From a checkpoint of a small sound classifier.
Model: 4.23M parameters, mfcc input, norm rmsnorm, moe expert_choice, width 160.
Training: 11400 steps, batches of 512.
Data: trained on synthesized solo parts of chorales (CocoChorales), 39062 training examples.
Rows from block 3 of a small sound classifier, named by matrix and row number. Rows with one number within an expert belong to one neuron, the router's apart. Each number is 50 + 12 x the weight over its row's rms, rounded and kept within 0 to 99. All counts start at 0.
After each expert's rows are labels from the 100 clips, of 14848, where the router gives the expert most weight on average: "top examples" is what is common among them. Only what is clearly more common there than usual is listed. The data: synthesized solo parts of chorales (CocoChorales). In brackets: how many of the 100.
# router: router (model.blocks.3.mlp.router.weight, 16x160), inputs 0-159
# up: expert up (model.blocks.3.mlp.up, 16x80x160), inputs 0-159
# down: expert down (model.blocks.3.mlp.down, 16x160x80, transposed), outputs 0-159

# expert 3
router.3:33 55 48 34 49 52 59 60 71 55 56 42 58 65 45 43 61 56 52 57 28 39 34 56 53 41 69 49 32 65 64 51 54 38 55 35 53 48 43 47 56 62 62 75 31 64 50 41 77 26 51 40 53 49 62 46 53 39 54 34 51 57 72 27 53 54 45 42 34 53 63 41 41 49 40 61 73 49 54 34 54 72 50 57 53 61 52 51 40 67 46 70 59 70 57 50 52 61 38 52 58 62 51 43 28 43 45 52 46 69 66 36 67 59 70 52 30 50 63 60 58 56 44 52 26 58 27 71 44 32 51 31 63 25 42 53 34 33 54 55 71 64 63 56 35 58 29 42 50 28 68 50 49 63 50 33 55 52 45 51
up.6:41 64 63 44 32 34 47 76 57 52 57 54 67 79 58 45 60 51 49 64 37 60 36 32 60 55 64 57 54 68 67 39 51 40 57 37 62 66 61 51 72 64 53 65 37 54 58 59 65 28 36 36 46 52 62 65 43 42 38 52 52 48 55 35 63 44 46 53 38 53 61 38 40 46 42 47 60 57 71 40 65 62 35 57 67 50 52 70 37 60 63 59 43 67 63 51 32 50 39 59 72 36 47 40 44 51 32 35 60 62 61 55 60 48 75 58 39 44 67 66 40 57 44 44 32 55 37 67 55 42 44 35 70 36 40 39 50 44 47 61 63 62 59 34 32 71 24 58 68 33 65 54 43 63 58 51 58 44 37 48
down.6:53 51 69 53 59 50 52 68 58 60 32 69 57 58 45 41 56 57 55 52 49 47 01 51 56 59 54 73 74 45 67 30 60 52 39 55 44 42 43 46 65 56 47 57 51 43 61 44 61 43 41 76 39 51 75 51 47 40 55 41 44 35 67 41 51 61 51 47 64 40 64 51 37 51 36 43 63 54 74 43 84 69 39 56 60 53 52 40 23 58 65 56 40 62 64 44 29 45 43 48 52 40 50 40 37 55 41 48 49 54 45 50 42 62 37 66 54 47 45 57 60 61 53 34 39 75 31 65 52 56 65 55 55 43 47 42 53 38 45 58 68 74 70 62 38 58 37 57 49 47 68 54 42 47 58 40 70 55 25 60
up.7:63 38 32 52 57 47 56 59 49 43 44 56 52 49 36 48 39 44 47 41 34 45 53 51 22 53 41 42 57 40 58 50 49 52 49 48 58 44 49 46 47 27 55 30 54 46 53 54 43 56 49 45 53 50 49 45 63 45 56 49 54 41 37 67 56 37 65 79 49 46 30 60 44 43 55 64 38 37 35 46 45 64 94 36 39 54 42 45 79 54 25 42 33 53 26 48 65 52 53 39 42 67 50 52 55 39 65 42 46 41 49 50 39 43 10 30 53 79 44 50 55 37 49 43 72 32 61 36 55 58 65 56 73 57 49 47 58 40 53 52 41 23 35 54 54 62 78 50 57 60 56 35 55 31 34 44 40 41 63 37
down.7:65 29 50 37 48 50 64 36 54 46 39 53 49 43 37 57 62 56 69 68 72 52 57 73 55 59 49 62 43 49 56 41 48 58 49 60 38 35 55 54 38 42 42 46 69 69 58 80 50 49 69 35 53 45 43 33 50 38 44 23 30 63 45 49 52 57 61 36 65 36 45 31 46 55 74 46 53 28 56 38 75 53 38 72 46 50 57 70 60 38 62 47 32 88 69 47 60 43 56 36 46 34 71 52 48 50 36 51 70 65 44 33 64 54 60 55 42 48 47 53 27 30 49 31 40 62 54 46 55 47 37 49 34 49 61 46 50 55 60 60 58 56 45 42 57 67 58 53 54 49 39 28 45 33 45 43 51 45 28 41
top examples: tuba (100); note C#4 (39); note A#3 (33); note G#3 (32)

# expert 1
router.1:55 70 43 70 54 47 55 55 62 44 44 49 50 59 51 57 62 77 71 54 65 56 43 57 36 47 45 40 41 54 69 52 44 60 51 58 59 63 44 53 55 38 39 35 41 45 71 49 39 43 47 61 65 69 33 66 46 54 38 26 55 30 36 48 39 42 54 61 65 42 28 44 24 45 56 68 31 57 56 75 37 62 37 29 53 58 61 64 75 53 46 59 34 46 35 45 49 60 37 50 57 69 35 54 45 52 68 41 52 54 42 65 49 66 44 60 58 56 43 59 31 35 52 44 48 45 15 62 43 47 51 49 34 51 57 77 66 65 38 69 64 58 50 59 50 65 41 67 54 36 39 61 70 64 59 56 53 31 33 55
up.6:45 44 42 48 30 55 52 37 39 42 74 72 45 47 49 48 47 47 30 51 60 64 52 68 49 42 37 46 50 60 56 45 51 48 48 48 36 46 48 34 63 44 52 50 56 40 35 44 55 35 55 53 21 34 59 45 50 79 56 67 47 49 47 35 67 43 51 46 48 52 57 34 61 31 61 57 59 40 65 35 39 39 62 52 38 66 56 67 34 50 61 36 76 40 64 59 57 32 43 41 60 60 41 68 52 50 57 35 66 23 44 40 48 54 54 26 32 52 65 23 46 46 34 49 66 59 37 54 47 46 45 61 46 56 26 29 20 69 74 31 48 55 46 53 51 38 37 41 40 55 35 55 40 49 30 49 61 61 65 72
down.6:39 59 41 62 68 65 54 58 53 76 50 54 66 73 57 73 62 37 58 47 35 46 59 29 51 48 47 29 51 24 58 66 51 54 51 41 50 55 71 35 63 45 46 70 42 38 43 57 72 53 43 45 65 57 31 54 57 38 28 45 53 51 63 64 42 74 57 74 24 46 70 50 50 38 62 39 63 39 36 33 57 37 55 47 63 55 46 63 46 67 50 55 43 63 58 49 68 66 24 49 40 20 51 67 48 63 45 35 41 56 55 54 42 46 45 42 65 30 66 27 52 41 63 65 38 37 58 34 59 40 49 60 56 53 55 62 43 39 39 45 49 50 51 39 64 48 61 73 42 48 53 64 31 53 50 59 43 36 48 51
up.7:68 59 51 49 51 50 26 45 55 40 67 52 53 63 62 56 35 45 35 60 53 58 46 71 39 47 54 61 46 44 23 62 43 52 47 39 49 48 62 54 52 44 42 65 34 51 46 51 54 52 75 39 55 63 47 21 64 57 35 60 62 48 53 51 63 49 70 56 54 40 51 59 73 50 60 67 51 59 56 48 57 22 59 48 30 59 50 36 54 59 57 55 88 26 41 56 57 51 42 42 34 45 41 48 46 57 36 62 83 48 42 51 55 35 59 47 35 57 74 60 40 50 42 50 18 53 58 36 35 65 43 69 45 41 48 47 50 67 76 51 47 39 54 49 66 32 56 60 31 68 46 40 65 52 46 40 73 63 62 44
down.7:38 49 33 48 51 71 36 57 47 69 32 36 43 19 61 57 47 59 53 45 45 53 43 58 80 37 43 41 39 39 38 52 52 59 49 45 46 66 38 44 54 29 48 50 33 78 32 44 50 47 63 80 42 54 56 55 59 49 38 61 49 35 51 46 55 46 54 72 39 44 55 48 44 52 50 57 68 40 56 69 41 46 55 58 22 55 45 49 71 68 70 61 45 43 47 44 52 43 43 57 56 41 38 50 64 42 56 72 56 64 46 71 50 44 63 62 49 58 72 71 36 64 40 69 55 50 42 21 51 54 39 64 43 33 46 38 50 66 46 48 50 63 35 56 63 59 76 53 37 60 29 27 46 53 42 64 55 70 69 43
top examples: violin (100); note C#5 (32)

# expert 4
router.4:55 50 50 54 41 35 54 52 61 33 38 68 44 66 44 52 38 51 37 54 38 60 58 56 44 62 64 38 53 65 77 31 31 39 49 51 40 47 50 58 33 52 52 25 63 34 72 48 57 67 73 58 53 52 53 38 62 22 39 42 64 45 52 28 45 55 55 42 48 67 63 50 61 23 39 30 48 44 38 56 49 38 44 63 40 61 52 51 44 54 66 53 45 42 59 52 43 55 57 35 53 42 45 68 38 64 51 64 40 61 64 68 58 53 52 55 32 51 40 19 62 46 52 37 45 57 39 72 40 60 65 47 69 40 65 46 62 37 62 46 71 55 68 73 36 28 44 26 56 47 62 63 59 49 44 56 32 48 70 69
up.2:26 58 29 58 53 32 28 51 40 72 48 42 80 55 84 43 56 47 27 47 46 28 60 35 59 46 29 51 29 32 39 37 48 34 62 33 46 49 69 53 64 57 68 67 67 51 42 66 48 42 54 39 42 54 61 74 51 58 59 55 42 53 55 64 53 46 58 58 46 39 35 60 49 80 51 62 56 46 63 35 64 61 71 27 58 55 38 52 63 41 43 61 36 73 35 34 52 45 62 60 62 35 61 48 47 37 47 29 50 49 44 49 55 35 46 48 43 67 60 64 53 59 55 57 49 39 27 30 44 46 49 42 39 56 46 65 49 56 39 43 51 59 52 56 55 53 54 63 43 38 47 40 40 64 46 35 49 44 42 31
down.2:57 53 47 30 77 36 35 59 57 42 40 52 50 81 46 58 65 43 59 48 50 55 49 58 51 37 42 47 61 57 46 59 41 63 56 62 69 38 46 47 56 43 44 51 40 61 56 37 66 61 26 65 54 46 37 72 30 51 56 47 72 65 47 25 65 57 56 44 64 49 53 46 36 39 61 52 33 48 53 77 49 29 63 68 30 82 68 57 47 66 55 36 73 59 54 56 69 32 55 74 42 52 57 50 53 50 45 56 52 51 59 58 42 64 51 74 74 48 41 47 47 56 36 35 60 40 31 28 48 58 43 62 32 52 55 57 41 53 46 44 54 43 44 54 46 42 41 43 74 41 60 71 49 53 66 45 53 69 35 59
up.3:38 58 40 47 74 54 37 27 41 67 78 31 54 61 54 42 47 57 57 39 42 34 44 41 41 56 64 53 66 38 45 76 45 55 46 42 59 37 51 73 42 66 58 61 52 30 56 63 51 32 57 45 70 53 53 60 40 66 39 52 40 60 31 46 45 40 62 61 52 53 35 48 37 70 42 58 52 50 77 76 59 82 66 44 53 51 47 62 54 39 40 55 44 69 37 31 41 60 57 50 39 28 69 59 57 34 63 50 38 36 51 57 50 58 50 61 60 83 39 65 26 66 44 46 72 41 34 45 38 60 52 65 32 56 47 47 58 48 58 58 44 31 44 35 59 57 45 59 59 43 48 48 60 46 65 53 57 48 53 50
down.3:54 46 48 59 52 34 23 62 61 45 65 48 67 62 42 32 43 20 34 58 46 33 34 65 44 43 43 51 60 60 44 38 53 60 63 56 39 50 47 52 72 56 44 19 68 52 44 49 37 69 55 51 57 42 43 54 44 38 57 39 55 57 46 32 36 45 35 45 52 53 53 46 49 38 50 53 64 25 44 67 47 31 46 67 25 67 42 32 48 64 48 61 50 35 42 50 32 52 57 39 47 32 25 31 45 51 51 58 25 53 40 64 42 63 52 36 49 58 32 27 49 40 48 24 55 60 36 69 41 63 54 34 52 32 64 39 53 50 50 45 39 61 54 43 54 80 27 44 46 38 54 45 49 46 36 53 34 57 42 70
top examples: cello (100); note A#3 (41); note F#3 (35); note G#3 (31)

# expert 6
router.6:44 53 69 48 48 47 43 33 52 34 51 59 43 52 62 49 49 65 71 41 39 48 67 52 51 29 44 40 53 33 49 65 71 48 56 43 60 60 31 56 26 71 63 53 41 42 64 57 50 29 58 71 52 59 50 56 31 68 35 64 50 53 58 55 41 48 69 49 48 39 31 63 33 48 46 70 61 33 40 56 32 72 48 66 53 42 48 32 36 43 69 49 54 39 43 49 32 56 73 70 48 56 49 31 60 48 57 33 54 62 53 45 46 75 65 54 66 70 65 44 44 71 67 58 53 35 41 49 64 65 40 32 59 36 53 38 54 62 64 47 42 55 72 38 67 77 44 44 61 51 31 43 50 63 40 45 38 41 60 46
up.4:42 41 34 46 38 50 60 67 49 62 61 57 51 42 62 35 42 38 46 59 44 62 39 32 36 54 68 71 54 64 53 55 43 71 28 31 75 46 54 35 64 31 26 58 40 44 56 53 30 49 58 37 62 44 41 35 47 22 51 58 56 52 48 61 50 58 87 57 67 75 56 32 59 44 62 66 53 47 48 49 51 29 29 50 37 58 36 53 52 56 68 48 50 43 40 53 56 47 43 36 56 24 36 37 39 54 36 62 46 44 41 75 51 47 55 33 43 52 57 56 49 44 20 34 58 25 60 50 41 27 58 67 36 40 35 60 48 38 47 57 66 42 54 54 52 53 45 38 37 65 53 49 41 37 47 43 56 38 56 49
down.4:31 55 48 33 26 46 55 59 38 38 64 61 57 40 49 42 49 43 63 66 44 54 43 63 62 63 54 37 58 45 41 42 30 29 34 44 27 42 50 37 77 58 59 39 58 36 38 65 51 57 64 43 49 44 21 53 35 40 54 40 62 53 56 52 27 51 75 38 76 60 47 36 40 73 24 30 45 55 56 35 36 75 55 46 60 59 37 59 40 39 58 35 60 47 49 53 38 58 60 48 32 31 28 67 36 64 56 49 57 46 71 38 39 38 58 31 36 56 46 44 36 57 44 42 43 79 40 41 49 57 48 53 39 62 53 70 50 48 56 62 32 42 40 60 38 38 40 42 41 48 50 53 61 56 42 47 63 38 49 53
up.5:43 46 55 47 45 59 60 44 74 49 36 48 38 29 43 43 59 60 42 32 54 72 39 44 55 59 44 60 33 55 46 39 62 59 38 61 45 46 67 34 45 55 30 44 68 54 48 41 47 70 34 57 45 43 53 37 49 58 45 33 61 56 71 57 60 60 36 35 70 49 46 72 67 60 60 22 47 35 48 42 40 38 45 65 57 33 48 43 41 37 72 59 48 34 46 51 56 43 47 57 53 70 45 56 62 41 56 55 50 31 54 46 46 46 49 58 54 17 52 62 43 39 49 63 63 66 60 64 45 55 48 57 50 16 52 74 56 41 40 50 34 54 27 40 34 61 76 18 50 39 73 66 39 43 56 48 34 43 63 47
down.5:64 62 35 70 48 47 62 57 58 42 52 59 48 38 24 51 71 74 51 49 49 57 24 43 32 59 48 67 46 49 60 47 57 70 24 33 59 52 49 44 47 59 35 43 51 37 67 36 44 49 40 54 72 53 62 35 55 42 62 38 50 48 59 61 42 77 27 36 53 56 47 37 56 39 48 56 58 36 28 45 40 60 35 77 42 42 43 35 50 59 62 69 34 55 48 63 48 73 41 48 58 41 58 51 38 51 55 43 48 52 72 45 50 56 43 55 59 55 39 45 48 32 48 34 45 61 37 58 20 55 64 68 61 47 49 75 46 29 48 34 45 56 56 47 31 53 32 35 60 35 70 51 51 36 46 43 63 29 63 56
top examples: trumpet (100); note F5 (34); note D#5 (32); note D5 (30)

# expert 14
router.14:52 59 53 44 52 62 57 32 50 38 54 36 37 48 45 42 63 50 73 29 71 52 62 71 44 54 44 48 56 57 56 37 77 33 42 42 45 63 66 73 44 56 39 37 45 72 65 45 33 56 36 70 62 43 58 64 52 51 37 45 59 58 37 57 38 47 49 43 65 40 29 56 27 66 41 58 51 50 41 65 27 53 64 63 71 58 44 51 39 50 37 57 42 50 59 74 55 67 36 64 38 50 63 49 57 41 66 37 55 32 67 37 55 54 17 59 75 49 38 63 47 36 71 46 51 52 58 64 46 53 41 62 43 43 59 51 64 72 53 36 38 67 39 28 53 48 62 28 51 60 43 56 33 44 57 57 38 54 48 43
up.8:37 51 54 40 64 65 57 42 50 52 39 47 41 35 29 38 66 68 44 40 59 61 53 58 37 52 34 58 34 43 44 31 70 57 56 61 58 64 59 53 37 72 36 42 54 55 36 44 54 65 38 56 39 27 64 58 34 62 45 28 35 62 56 70 34 69 41 40 56 61 38 59 46 74 61 39 34 42 47 38 37 32 55 65 54 34 60 35 39 43 60 55 28 43 50 56 57 65 41 41 30 57 58 50 59 42 65 49 60 41 58 41 66 55 37 60 44 38 53 49 60 36 63 55 52 57 68 67 34 56 34 47 41 25 49 62 59 49 56 36 33 59 34 38 30 52 54 31 45 36 62 47 31 27 28 42 37 36 40 48
down.8:48 48 57 56 67 46 66 45 76 42 55 38 41 25 32 63 65 66 58 44 48 40 24 39 43 66 54 47 60 33 63 50 76 49 30 58 63 52 51 45 50 62 34 59 56 65 68 35 45 63 32 65 56 46 67 58 49 56 34 35 61 60 60 55 43 60 25 29 59 61 33 45 56 55 52 54 57 36 38 66 45 60 40 83 59 43 44 47 57 65 51 64 40 59 48 48 51 49 55 45 44 52 65 54 50 42 64 62 49 63 53 47 59 63 34 63 68 40 45 43 51 50 69 49 48 69 38 85 47 58 61 71 61 36 46 61 62 35 49 25 47 61 60 40 30 68 44 27 54 36 50 48 52 45 48 29 55 35 47 52
up.9:68 62 38 56 53 31 44 48 55 52 70 55 64 51 46 63 34 53 51 58 67 26 36 54 57 68 57 69 61 61 37 63 32 50 39 30 30 41 39 43 37 34 65 67 52 48 39 58 26 24 58 38 57 58 37 41 53 47 62 41 49 41 47 43 49 48 74 60 50 38 42 45 62 27 45 52 64 47 82 63 65 38 58 53 40 59 42 38 54 49 40 53 46 64 62 42 52 33 52 36 63 35 37 44 60 50 41 59 71 72 41 63 47 47 28 40 47 74 57 47 47 59 39 46 34 43 54 44 37 19 64 70 30 51 57 48 41 49 59 52 43 57 67 39 31 40 33 48 40 68 49 48 56 58 54 52 55 59 69 66
down.9:38 27 49 30 58 60 50 52 31 40 47 62 30 60 43 41 53 41 63 48 40 36 49 34 50 72 54 61 63 59 51 53 45 48 50 50 50 53 52 60 62 58 47 53 33 43 61 45 56 64 19 59 38 69 74 64 41 36 40 56 51 59 45 42 47 56 60 41 42 50 60 47 38 59 61 57 52 72 59 49 36 56 54 49 40 64 63 84 63 60 37 32 60 27 44 44 44 52 26 38 60 26 42 41 34 52 38 61 55 44 42 53 56 58 74 67 60 39 54 60 48 53 92 47 52 34 51 51 68 55 67 63 62 84 47 47 59 51 56 72 36 43 47 66 60 67 63 48 56 46 59 51 37 45 44 49 58 68 48 47
top examples: double bass (100); note G#3 (32); note F#3 (27)

# expert 7
router.7:47 39 36 57 60 43 39 33 46 33 55 54 34 62 53 42 41 48 51 29 75 57 60 48 63 57 38 55 45 59 66 66 28 44 25 37 51 52 55 52 61 39 45 59 49 64 70 54 75 25 45 57 33 51 38 40 57 24 32 37 66 40 48 55 44 45 55 49 40 40 52 43 45 48 51 32 59 34 59 66 63 53 38 44 52 48 32 46 32 52 35 46 71 49 72 59 60 44 47 25 33 58 51 63 48 47 53 59 33 44 52 34 54 57 30 57 57 52 55 59 42 37 57 66 58 40 48 47 51 59 56 31 60 41 66 75 68 45 31 57 54 57 33 31 70 36 64 56 53 30 72 46 29 69 55 40 34 43 52 53
up.12:46 42 54 44 51 51 49 76 61 51 51 79 61 32 53 62 44 63 56 62 26 55 49 40 52 54 73 42 56 77 63 51 59 56 58 57 85 44 51 54 41 51 57 75 51 59 59 62 43 53 58 33 62 56 42 63 42 51 58 51 35 62 46 40 59 57 51 64 44 55 54 65 52 39 51 70 36 59 55 61 54 38 46 56 67 59 49 70 57 50 62 59 42 67 64 52 35 48 50 47 79 57 46 26 47 73 56 27 58 55 51 48 45 70 60 41 26 35 48 49 47 49 50 28 44 68 59 74 52 42 69 68 56 64 31 51 57 56 51 45 56 65 76 42 28 52 54 49 44 64 44 27 62 52 44 35 74 50 41 60
down.12:47 42 56 47 43 42 53 37 50 31 55 77 70 49 46 50 49 71 71 24 41 54 34 53 30 30 51 51 73 60 59 47 43 59 36 29 78 51 59 62 54 62 45 36 46 40 64 49 62 51 61 59 65 49 39 51 40 36 50 45 40 38 52 47 53 55 58 63 35 74 46 52 37 44 28 64 58 49 46 77 51 48 59 48 59 62 49 67 62 46 38 47 33 44 56 44 51 35 44 34 45 43 39 30 29 46 52 32 49 28 53 60 49 75 67 53 49 65 62 50 21 55 48 33 31 50 40 79 38 55 56 49 61 38 44 47 50 41 53 33 65 43 62 63 45 67 39 51 49 42 67 57 48 33 33 63 58 64 40 60
up.13:52 45 53 77 60 36 46 49 29 67 59 75 69 38 64 44 52 46 38 40 48 39 44 34 27 37 47 58 45 71 45 59 58 62 54 60 65 68 38 34 48 59 50 82 38 37 40 38 57 77 47 47 57 65 50 36 45 55 73 73 29 43 52 51 65 50 61 58 47 61 50 54 48 45 46 59 45 60 53 31 38 47 62 54 49 71 36 57 64 48 45 50 37 45 42 51 46 46 61 62 61 50 54 25 58 70 21 45 69 53 46 73 33 57 58 56 36 59 59 49 72 51 56 39 61 50 45 57 41 39 54 61 36 57 29 61 34 34 55 50 43 37 72 54 43 53 45 61 39 61 48 38 52 46 37 39 70 63 47 29
down.13:41 45 48 43 46 32 33 46 61 63 73 41 75 71 47 63 53 51 63 68 59 67 60 55 32 46 42 37 54 56 58 54 54 48 52 58 49 62 68 62 56 54 61 36 42 37 36 76 41 60 63 50 32 34 41 51 43 68 62 45 34 42 45 44 45 31 71 36 47 56 68 47 58 44 58 66 57 57 64 37 66 64 38 48 52 46 71 56 28 46 56 45 43 59 72 41 48 40 53 55 41 47 26 79 69 54 65 49 61 62 32 65 46 42 29 37 61 43 48 27 38 48 54 52 39 29 53 45 32 32 65 38 61 62 51 55 42 51 60 50 42 54 59 40 74 33 63 59 64 58 29 48 34 39 47 57 64 39 52 63
top examples: bassoon (100); note G#3 (44); note A#3 (44); note A3 (37)

# expert 9
router.9:37 46 41 49 37 52 57 56 55 34 42 44 42 56 39 49 49 71 29 43 56 43 47 72 52 57 70 62 66 80 58 65 42 61 56 63 39 31 27 36 61 42 35 51 74 40 61 55 24 45 36 38 58 53 35 47 42 58 59 52 41 51 49 52 68 69 31 39 51 52 51 49 38 61 76 69 41 46 65 41 57 59 54 44 41 54 36 71 50 54 31 58 40 67 52 61 42 30 31 36 52 47 32 48 28 52 48 53 42 39 54 58 58 70 32 57 56 30 36 58 39 51 55 63 59 27 36 67 66 40 27 45 56 48 57 46 53 40 40 54 28 58 52 50 40 53 41 45 52 37 52 69 58 64 69 57 70 62 52 67
up.8:71 55 56 58 76 51 52 35 78 45 47 50 47 38 41 42 62 64 48 37 42 44 35 55 66 42 45 59 44 48 39 34 66 38 44 45 40 70 51 56 34 54 41 30 38 56 72 75 48 49 62 52 48 68 73 50 46 29 50 45 69 74 37 58 44 45 32 47 50 56 56 32 62 35 30 16 56 64 47 61 37 46 41 74 49 58 73 26 37 54 41 37 54 55 54 36 57 64 52 28 40 40 68 40 63 50 50 45 41 52 59 47 39 48 44 63 51 39 60 33 60 40 55 61 26 69 56 52 50 59 54 52 43 29 63 67 51 39 42 50 58 60 40 54 61 48 39 32 54 55 61 60 43 27 50 60 41 51 40 39
down.8:59 53 55 52 50 70 78 62 52 57 56 39 49 50 62 61 61 57 82 53 49 44 64 48 63 44 45 65 43 62 28 39 58 32 50 62 55 53 64 40 63 39 60 41 48 47 45 15 39 48 54 63 26 49 67 59 71 47 40 66 60 54 39 40 43 52 54 56 53 55 37 45 40 51 56 42 59 49 37 42 45 45 35 48 58 42 66 60 31 57 54 47 60 54 47 51 39 60 54 54 45 38 55 59 35 36 42 43 49 53 53 43 39 22 72 45 57 36 41 38 59 19 86 61 55 51 56 40 55 37 35 41 41 38 62 52 57 52 32 53 51 68 61 31 18 22 63 70 46 56 51 45 65 62 52 38 67 62 54 43
up.9:77 60 44 81 63 20 55 51 39 78 38 54 73 22 69 54 56 35 54 47 45 49 44 27 50 44 42 50 35 45 55 43 62 57 60 50 54 63 58 53 40 46 49 30 30 58 56 54 54 46 49 58 42 64 55 42 37 53 39 54 42 57 49 53 52 62 45 51 70 48 39 55 46 57 49 52 53 52 50 57 37 52 49 47 34 64 54 32 57 34 39 54 42 56 43 25 50 66 42 53 55 45 64 19 57 43 44 52 61 70 45 55 39 47 60 28 39 39 66 49 39 40 70 45 34 51 79 51 33 58 73 54 26 60 65 47 40 45 56 79 50 36 19 66 65 59 46 51 49 40 45 54 56 43 41 37 48 56 44 38
down.9:57 30 75 55 72 54 47 49 42 43 67 31 39 79 40 48 29 42 65 78 38 48 48 53 44 55 48 19 40 43 56 45 61 36 65 63 54 40 50 52 61 55 56 39 55 57 60 71 59 43 64 34 20 51 57 68 44 38 47 66 26 52 46 64 45 56 48 38 42 65 57 41 43 51 47 60 57 51 42 47 49 50 51 59 50 55 29 70 45 55 70 34 57 54 50 60 48 57 59 43 40 48 42 36 42 64 43 38 41 49 38 66 53 56 57 29 57 54 44 50 49 70 44 32 29 50 50 38 67 45 54 46 52 55 56 44 38 69 48 68 73 27 61 65 60 67 42 69 55 31 56 50 45 57 50 57 39 20 29 38
top examples: clarinet (100); note F5 (28); note C#5 (26)