{"arch": "conformer", "model": "sound classifier", "train_examples": 39062, "spec_augment": true, "win_length": 512, "shared_expert": false, "optimizer": "adamw", "beta1": 0.9}
Rows from block 3 of a small sound classifier, named by matrix and row number. Rows with one number belong to one neuron. Each number is 500 + 40 x the weight over its row's rms, rounded and kept within 0 to 999. All counts start at 0. Numbers have three digits each.
After each neuron's rows are labels from the 100 clips, of 14848, where the neuron reaches its highest value: "responds to" is what is common among them. Only what is clearly more common there than usual is listed. The data: synthesized solo parts of chorales (CocoChorales).
# fc1: first MLP up (model.blocks.3.ff1.fc1.weight, 640x160), inputs 0-159
# fc2: first MLP down (model.blocks.3.ff1.fc2.weight, 160x640, transposed), outputs 0-159

fc1.87:488516433516577495473473536497498505547506497481408463491477491468508497500465469509459503465438453511433466508452536542441500434492428524474499503515500477516466417441502446547472475554422567481481522544542481539508532485483510498516461463472510486453498493447508532499526462479600441468530493456460581534458402511517489411397495536499476526497541528526502555534548495462514468572483404526536480546502559524548507539447535475517513538514430510551462504503578455481495391490453504
fc2.87:566493513495619531514453557489495513496544452475509502575478539491517474463404509452572476507478505503457479522438510551492450454470461526534490528558554537456547483459497420400494452535516510556417551469471473560454597570472472453541560448544532553498489536496476581527477507479535545525496506486502507515470439460502541535482501502535463533452497515515486470563540519498525502581531502497476468512447517499552545544483584441581513550471510533472511540496514499496521519493448425
responds to: flute; note E5; note F#5; note D#5

fc1.47:441462501485426438503492487529502522522532479449456486477417505562520446505541486472465512521545423440466423537448508534517489548490579429555486547400517517485460486508478439488506502522478486495517489425461492502496411529460545555531541437532553441494461486429540442518465533483547502501486476488526529516467468401466502523481479453496471445491510473432525608467559484501502454458453524478468476543501486478425537418538442544525433538529487478464444531500507501507468524505557547
fc2.47:493477461461480446409525463521526494515574582461537508517458454472464457563573479544515536549533468442513494441494566453549477500484536475494530568487454505452428481518450492460507512525526482532530454488455532504488454496444451559536517453577585440494541484491473496558546494469507498525440454518524478515438498445468554496512513509473502496542525508449553544419535483553555587464500521488498511562455524497517496488590482572493472533541487515477448573500438526594529499476563551
responds to: bassoon; note A#3; note G#3; note B3

fc1.365:515493475500514550526493439542513542519465499497418422491561484486497488515455428537450523426394493543519488543499484512464504505510463434500517453534533530534478473511479494502504438525417574493468541533540530577489457484419541507501502449508562549505497479448556525506445477461540475536536540563481502502529435459497483505421439519456440491377457529500542507532479467427513499578495440497529509529467550545509426477491485509477424464497451518491513546451556480501429468541435486
fc2.365:570474445466591600510425471473543508517498482494495549603525476511580509476466476562494483474407505480516488514478494505457531439460452447531465527551502486500480537480461435504511487481497489514463508542474488591503529491494547527492508436520541600475473502521537524545512416497491471490576532540476466444443538450549420492457448469463476510535551570516537529556482472508487557542519486442455467478487491518442512444475540471486478561475559537500520572538546506509547518576443498
responds to: flute; note D#5; note E5

fc1.72:460502459480491545498558538442470493488501465537465551493548547460515462463507483456572599468563462503445561531382482499567522552477554456527456454541497484486527480465509609536507539559488470548506549477500545485527514469513601437515504472508502464523568452501516538485504466543534510471527476462476473458476599502548495514490422471536550568561486542538516516507496491477549454445521542490477542434546505476530450459443485475517487458499508475503492522459532481537531534509577603
fc2.72:476502472445435551506512427420491470466502451460493478497543515532491544448524536469484508458554453562517526560510468476563496475547523457448431440499443534547511433517590538491492570471492405592495544516516499548506494533463530424478522518535547538418561511440513493460527510534545500507518474459497501535450574473515487513526459546496526517481537503480499545543510473501567473469486561493464531443520478491583525495435504466484527400445566501459466467536471497552488488583486563
responds to: clarinet; note D4; note F4

fc1.222:424532447474383548509472488526511480466522486563437492451551470536559503521592529479536544475534411523516472541380481522587538526497586512544467495491492493468419527471446503534499538498536467506510530530552506456497525426482492454469451554529509524508532485541457499442535520491447501522488481531470525444535523524504573514459532497515498459497497533536524513480437510450580448505427478532504463513537432512545465433474435494519473532511505528493434527457514479529511441448542586
fc2.222:464457510501385533492472483437453488553527447475464527440489489465551575495501518510528550459585473537483525502496500546546522503428537538546488468526406524469483484506560550502498521563530445560498524516536547556514468418464463528513504505497548524505508537440490513531481450482498482530460449428528484498551612465477543501420431516516568501539518491454479498456497431463581491505470494531485461575537486471569489502513437553423517474484552515503438538459535494520488510540558549
responds to: clarinet; note D#4

fc1.419:520532484497440546496506462448521471531591524478447435531487523559566526542538543495477512558519473539534485449501489465593514490523526528516520554410486520461439551470552578524458534499509389505513483472495458502505504516522518542498521537445511450534542475496483472463435509459476485474521461536527480503482569533522529512444460438590558467488492527455557548488520463476581491543456537497448461550531437428481459477534510499544484570512535491544436490536465532459565427479549577
fc2.419:514547575487499471501485437493471490495485513510482453541532495549526520534508471417521438479517487564537481455454527522571498502528539535558454575444436519478475507454546537478476502486545413534485529507489563508472496429505471495442446474449558454508558453439478479564437506540481491566466500498509488547464590503492570520507469470511473458465482517457562532466465564513509518486438585447437506544534483420536523499473496478535484564520506494545464456559451540504544538565561597
responds to: bassoon; note G#3; note G3

fc1.461:519467494504553485446487479467499522543514567467404428505450451549527525508494484403468468516509477466496506423511505496506539566452488495469460616435461555481438500523529500432426488486435545451477563474478489536514458560463442545487534450547534564511466530492509520417439517494530464487474509433461486559486444501499562470519564449530463432483481490502545476462498477494516448505498465532484442583486524496519548526545506544450526580548472492520462572546525505515524517483471431
fc2.461:544531508467526461374443528500456455545536552460517429555447454527556486591520455439510481531530493368522501444467562465472436491448539546509474589477542510441490473558497503467531469506473532473462482504474472458475484545469496508459506485552557535476501519539474518519449526539492435550487485526500441455542455456501561468497550500570504456462535546450546555472503559508531478512511467494523422569509523462480568477530519487522523556549515554451487559538499503535529490492543512
responds to: bassoon; note A#3; note C4; note D#4

fc1.96:437538422478486416484529500546515445498491460530452481450534530489548458519501406437429534530533425453484402471433519509466517462467553495532505507464465503447480456433500441478497499533474523491513462488485446507485508548488473453472553434435469489502501467550504504507426508553475396455541531508483533496536487476530551484455433469527468449558500570524504499470511427503581523548454447485474545555420496484464513495522465459488525561563512498435413527501488503518492465514513439
fc2.96:532544494524542518519453491545512495499549503455438524503470511532548517520495516519447485490553410469500506462431467538434499470477563486490539578497468504536484539459503468401479539517534472502533522439521486585422536569447425491448498482492451540547449555528440523521502485509447508478541488438484499538513590456505462532486417493490519552452537509519509569417441463560531575502470495477472484492478493528450522470451451504441489571452484519457449566507461506541569496459578471
responds to: bassoon; note A#3; note C4; note G3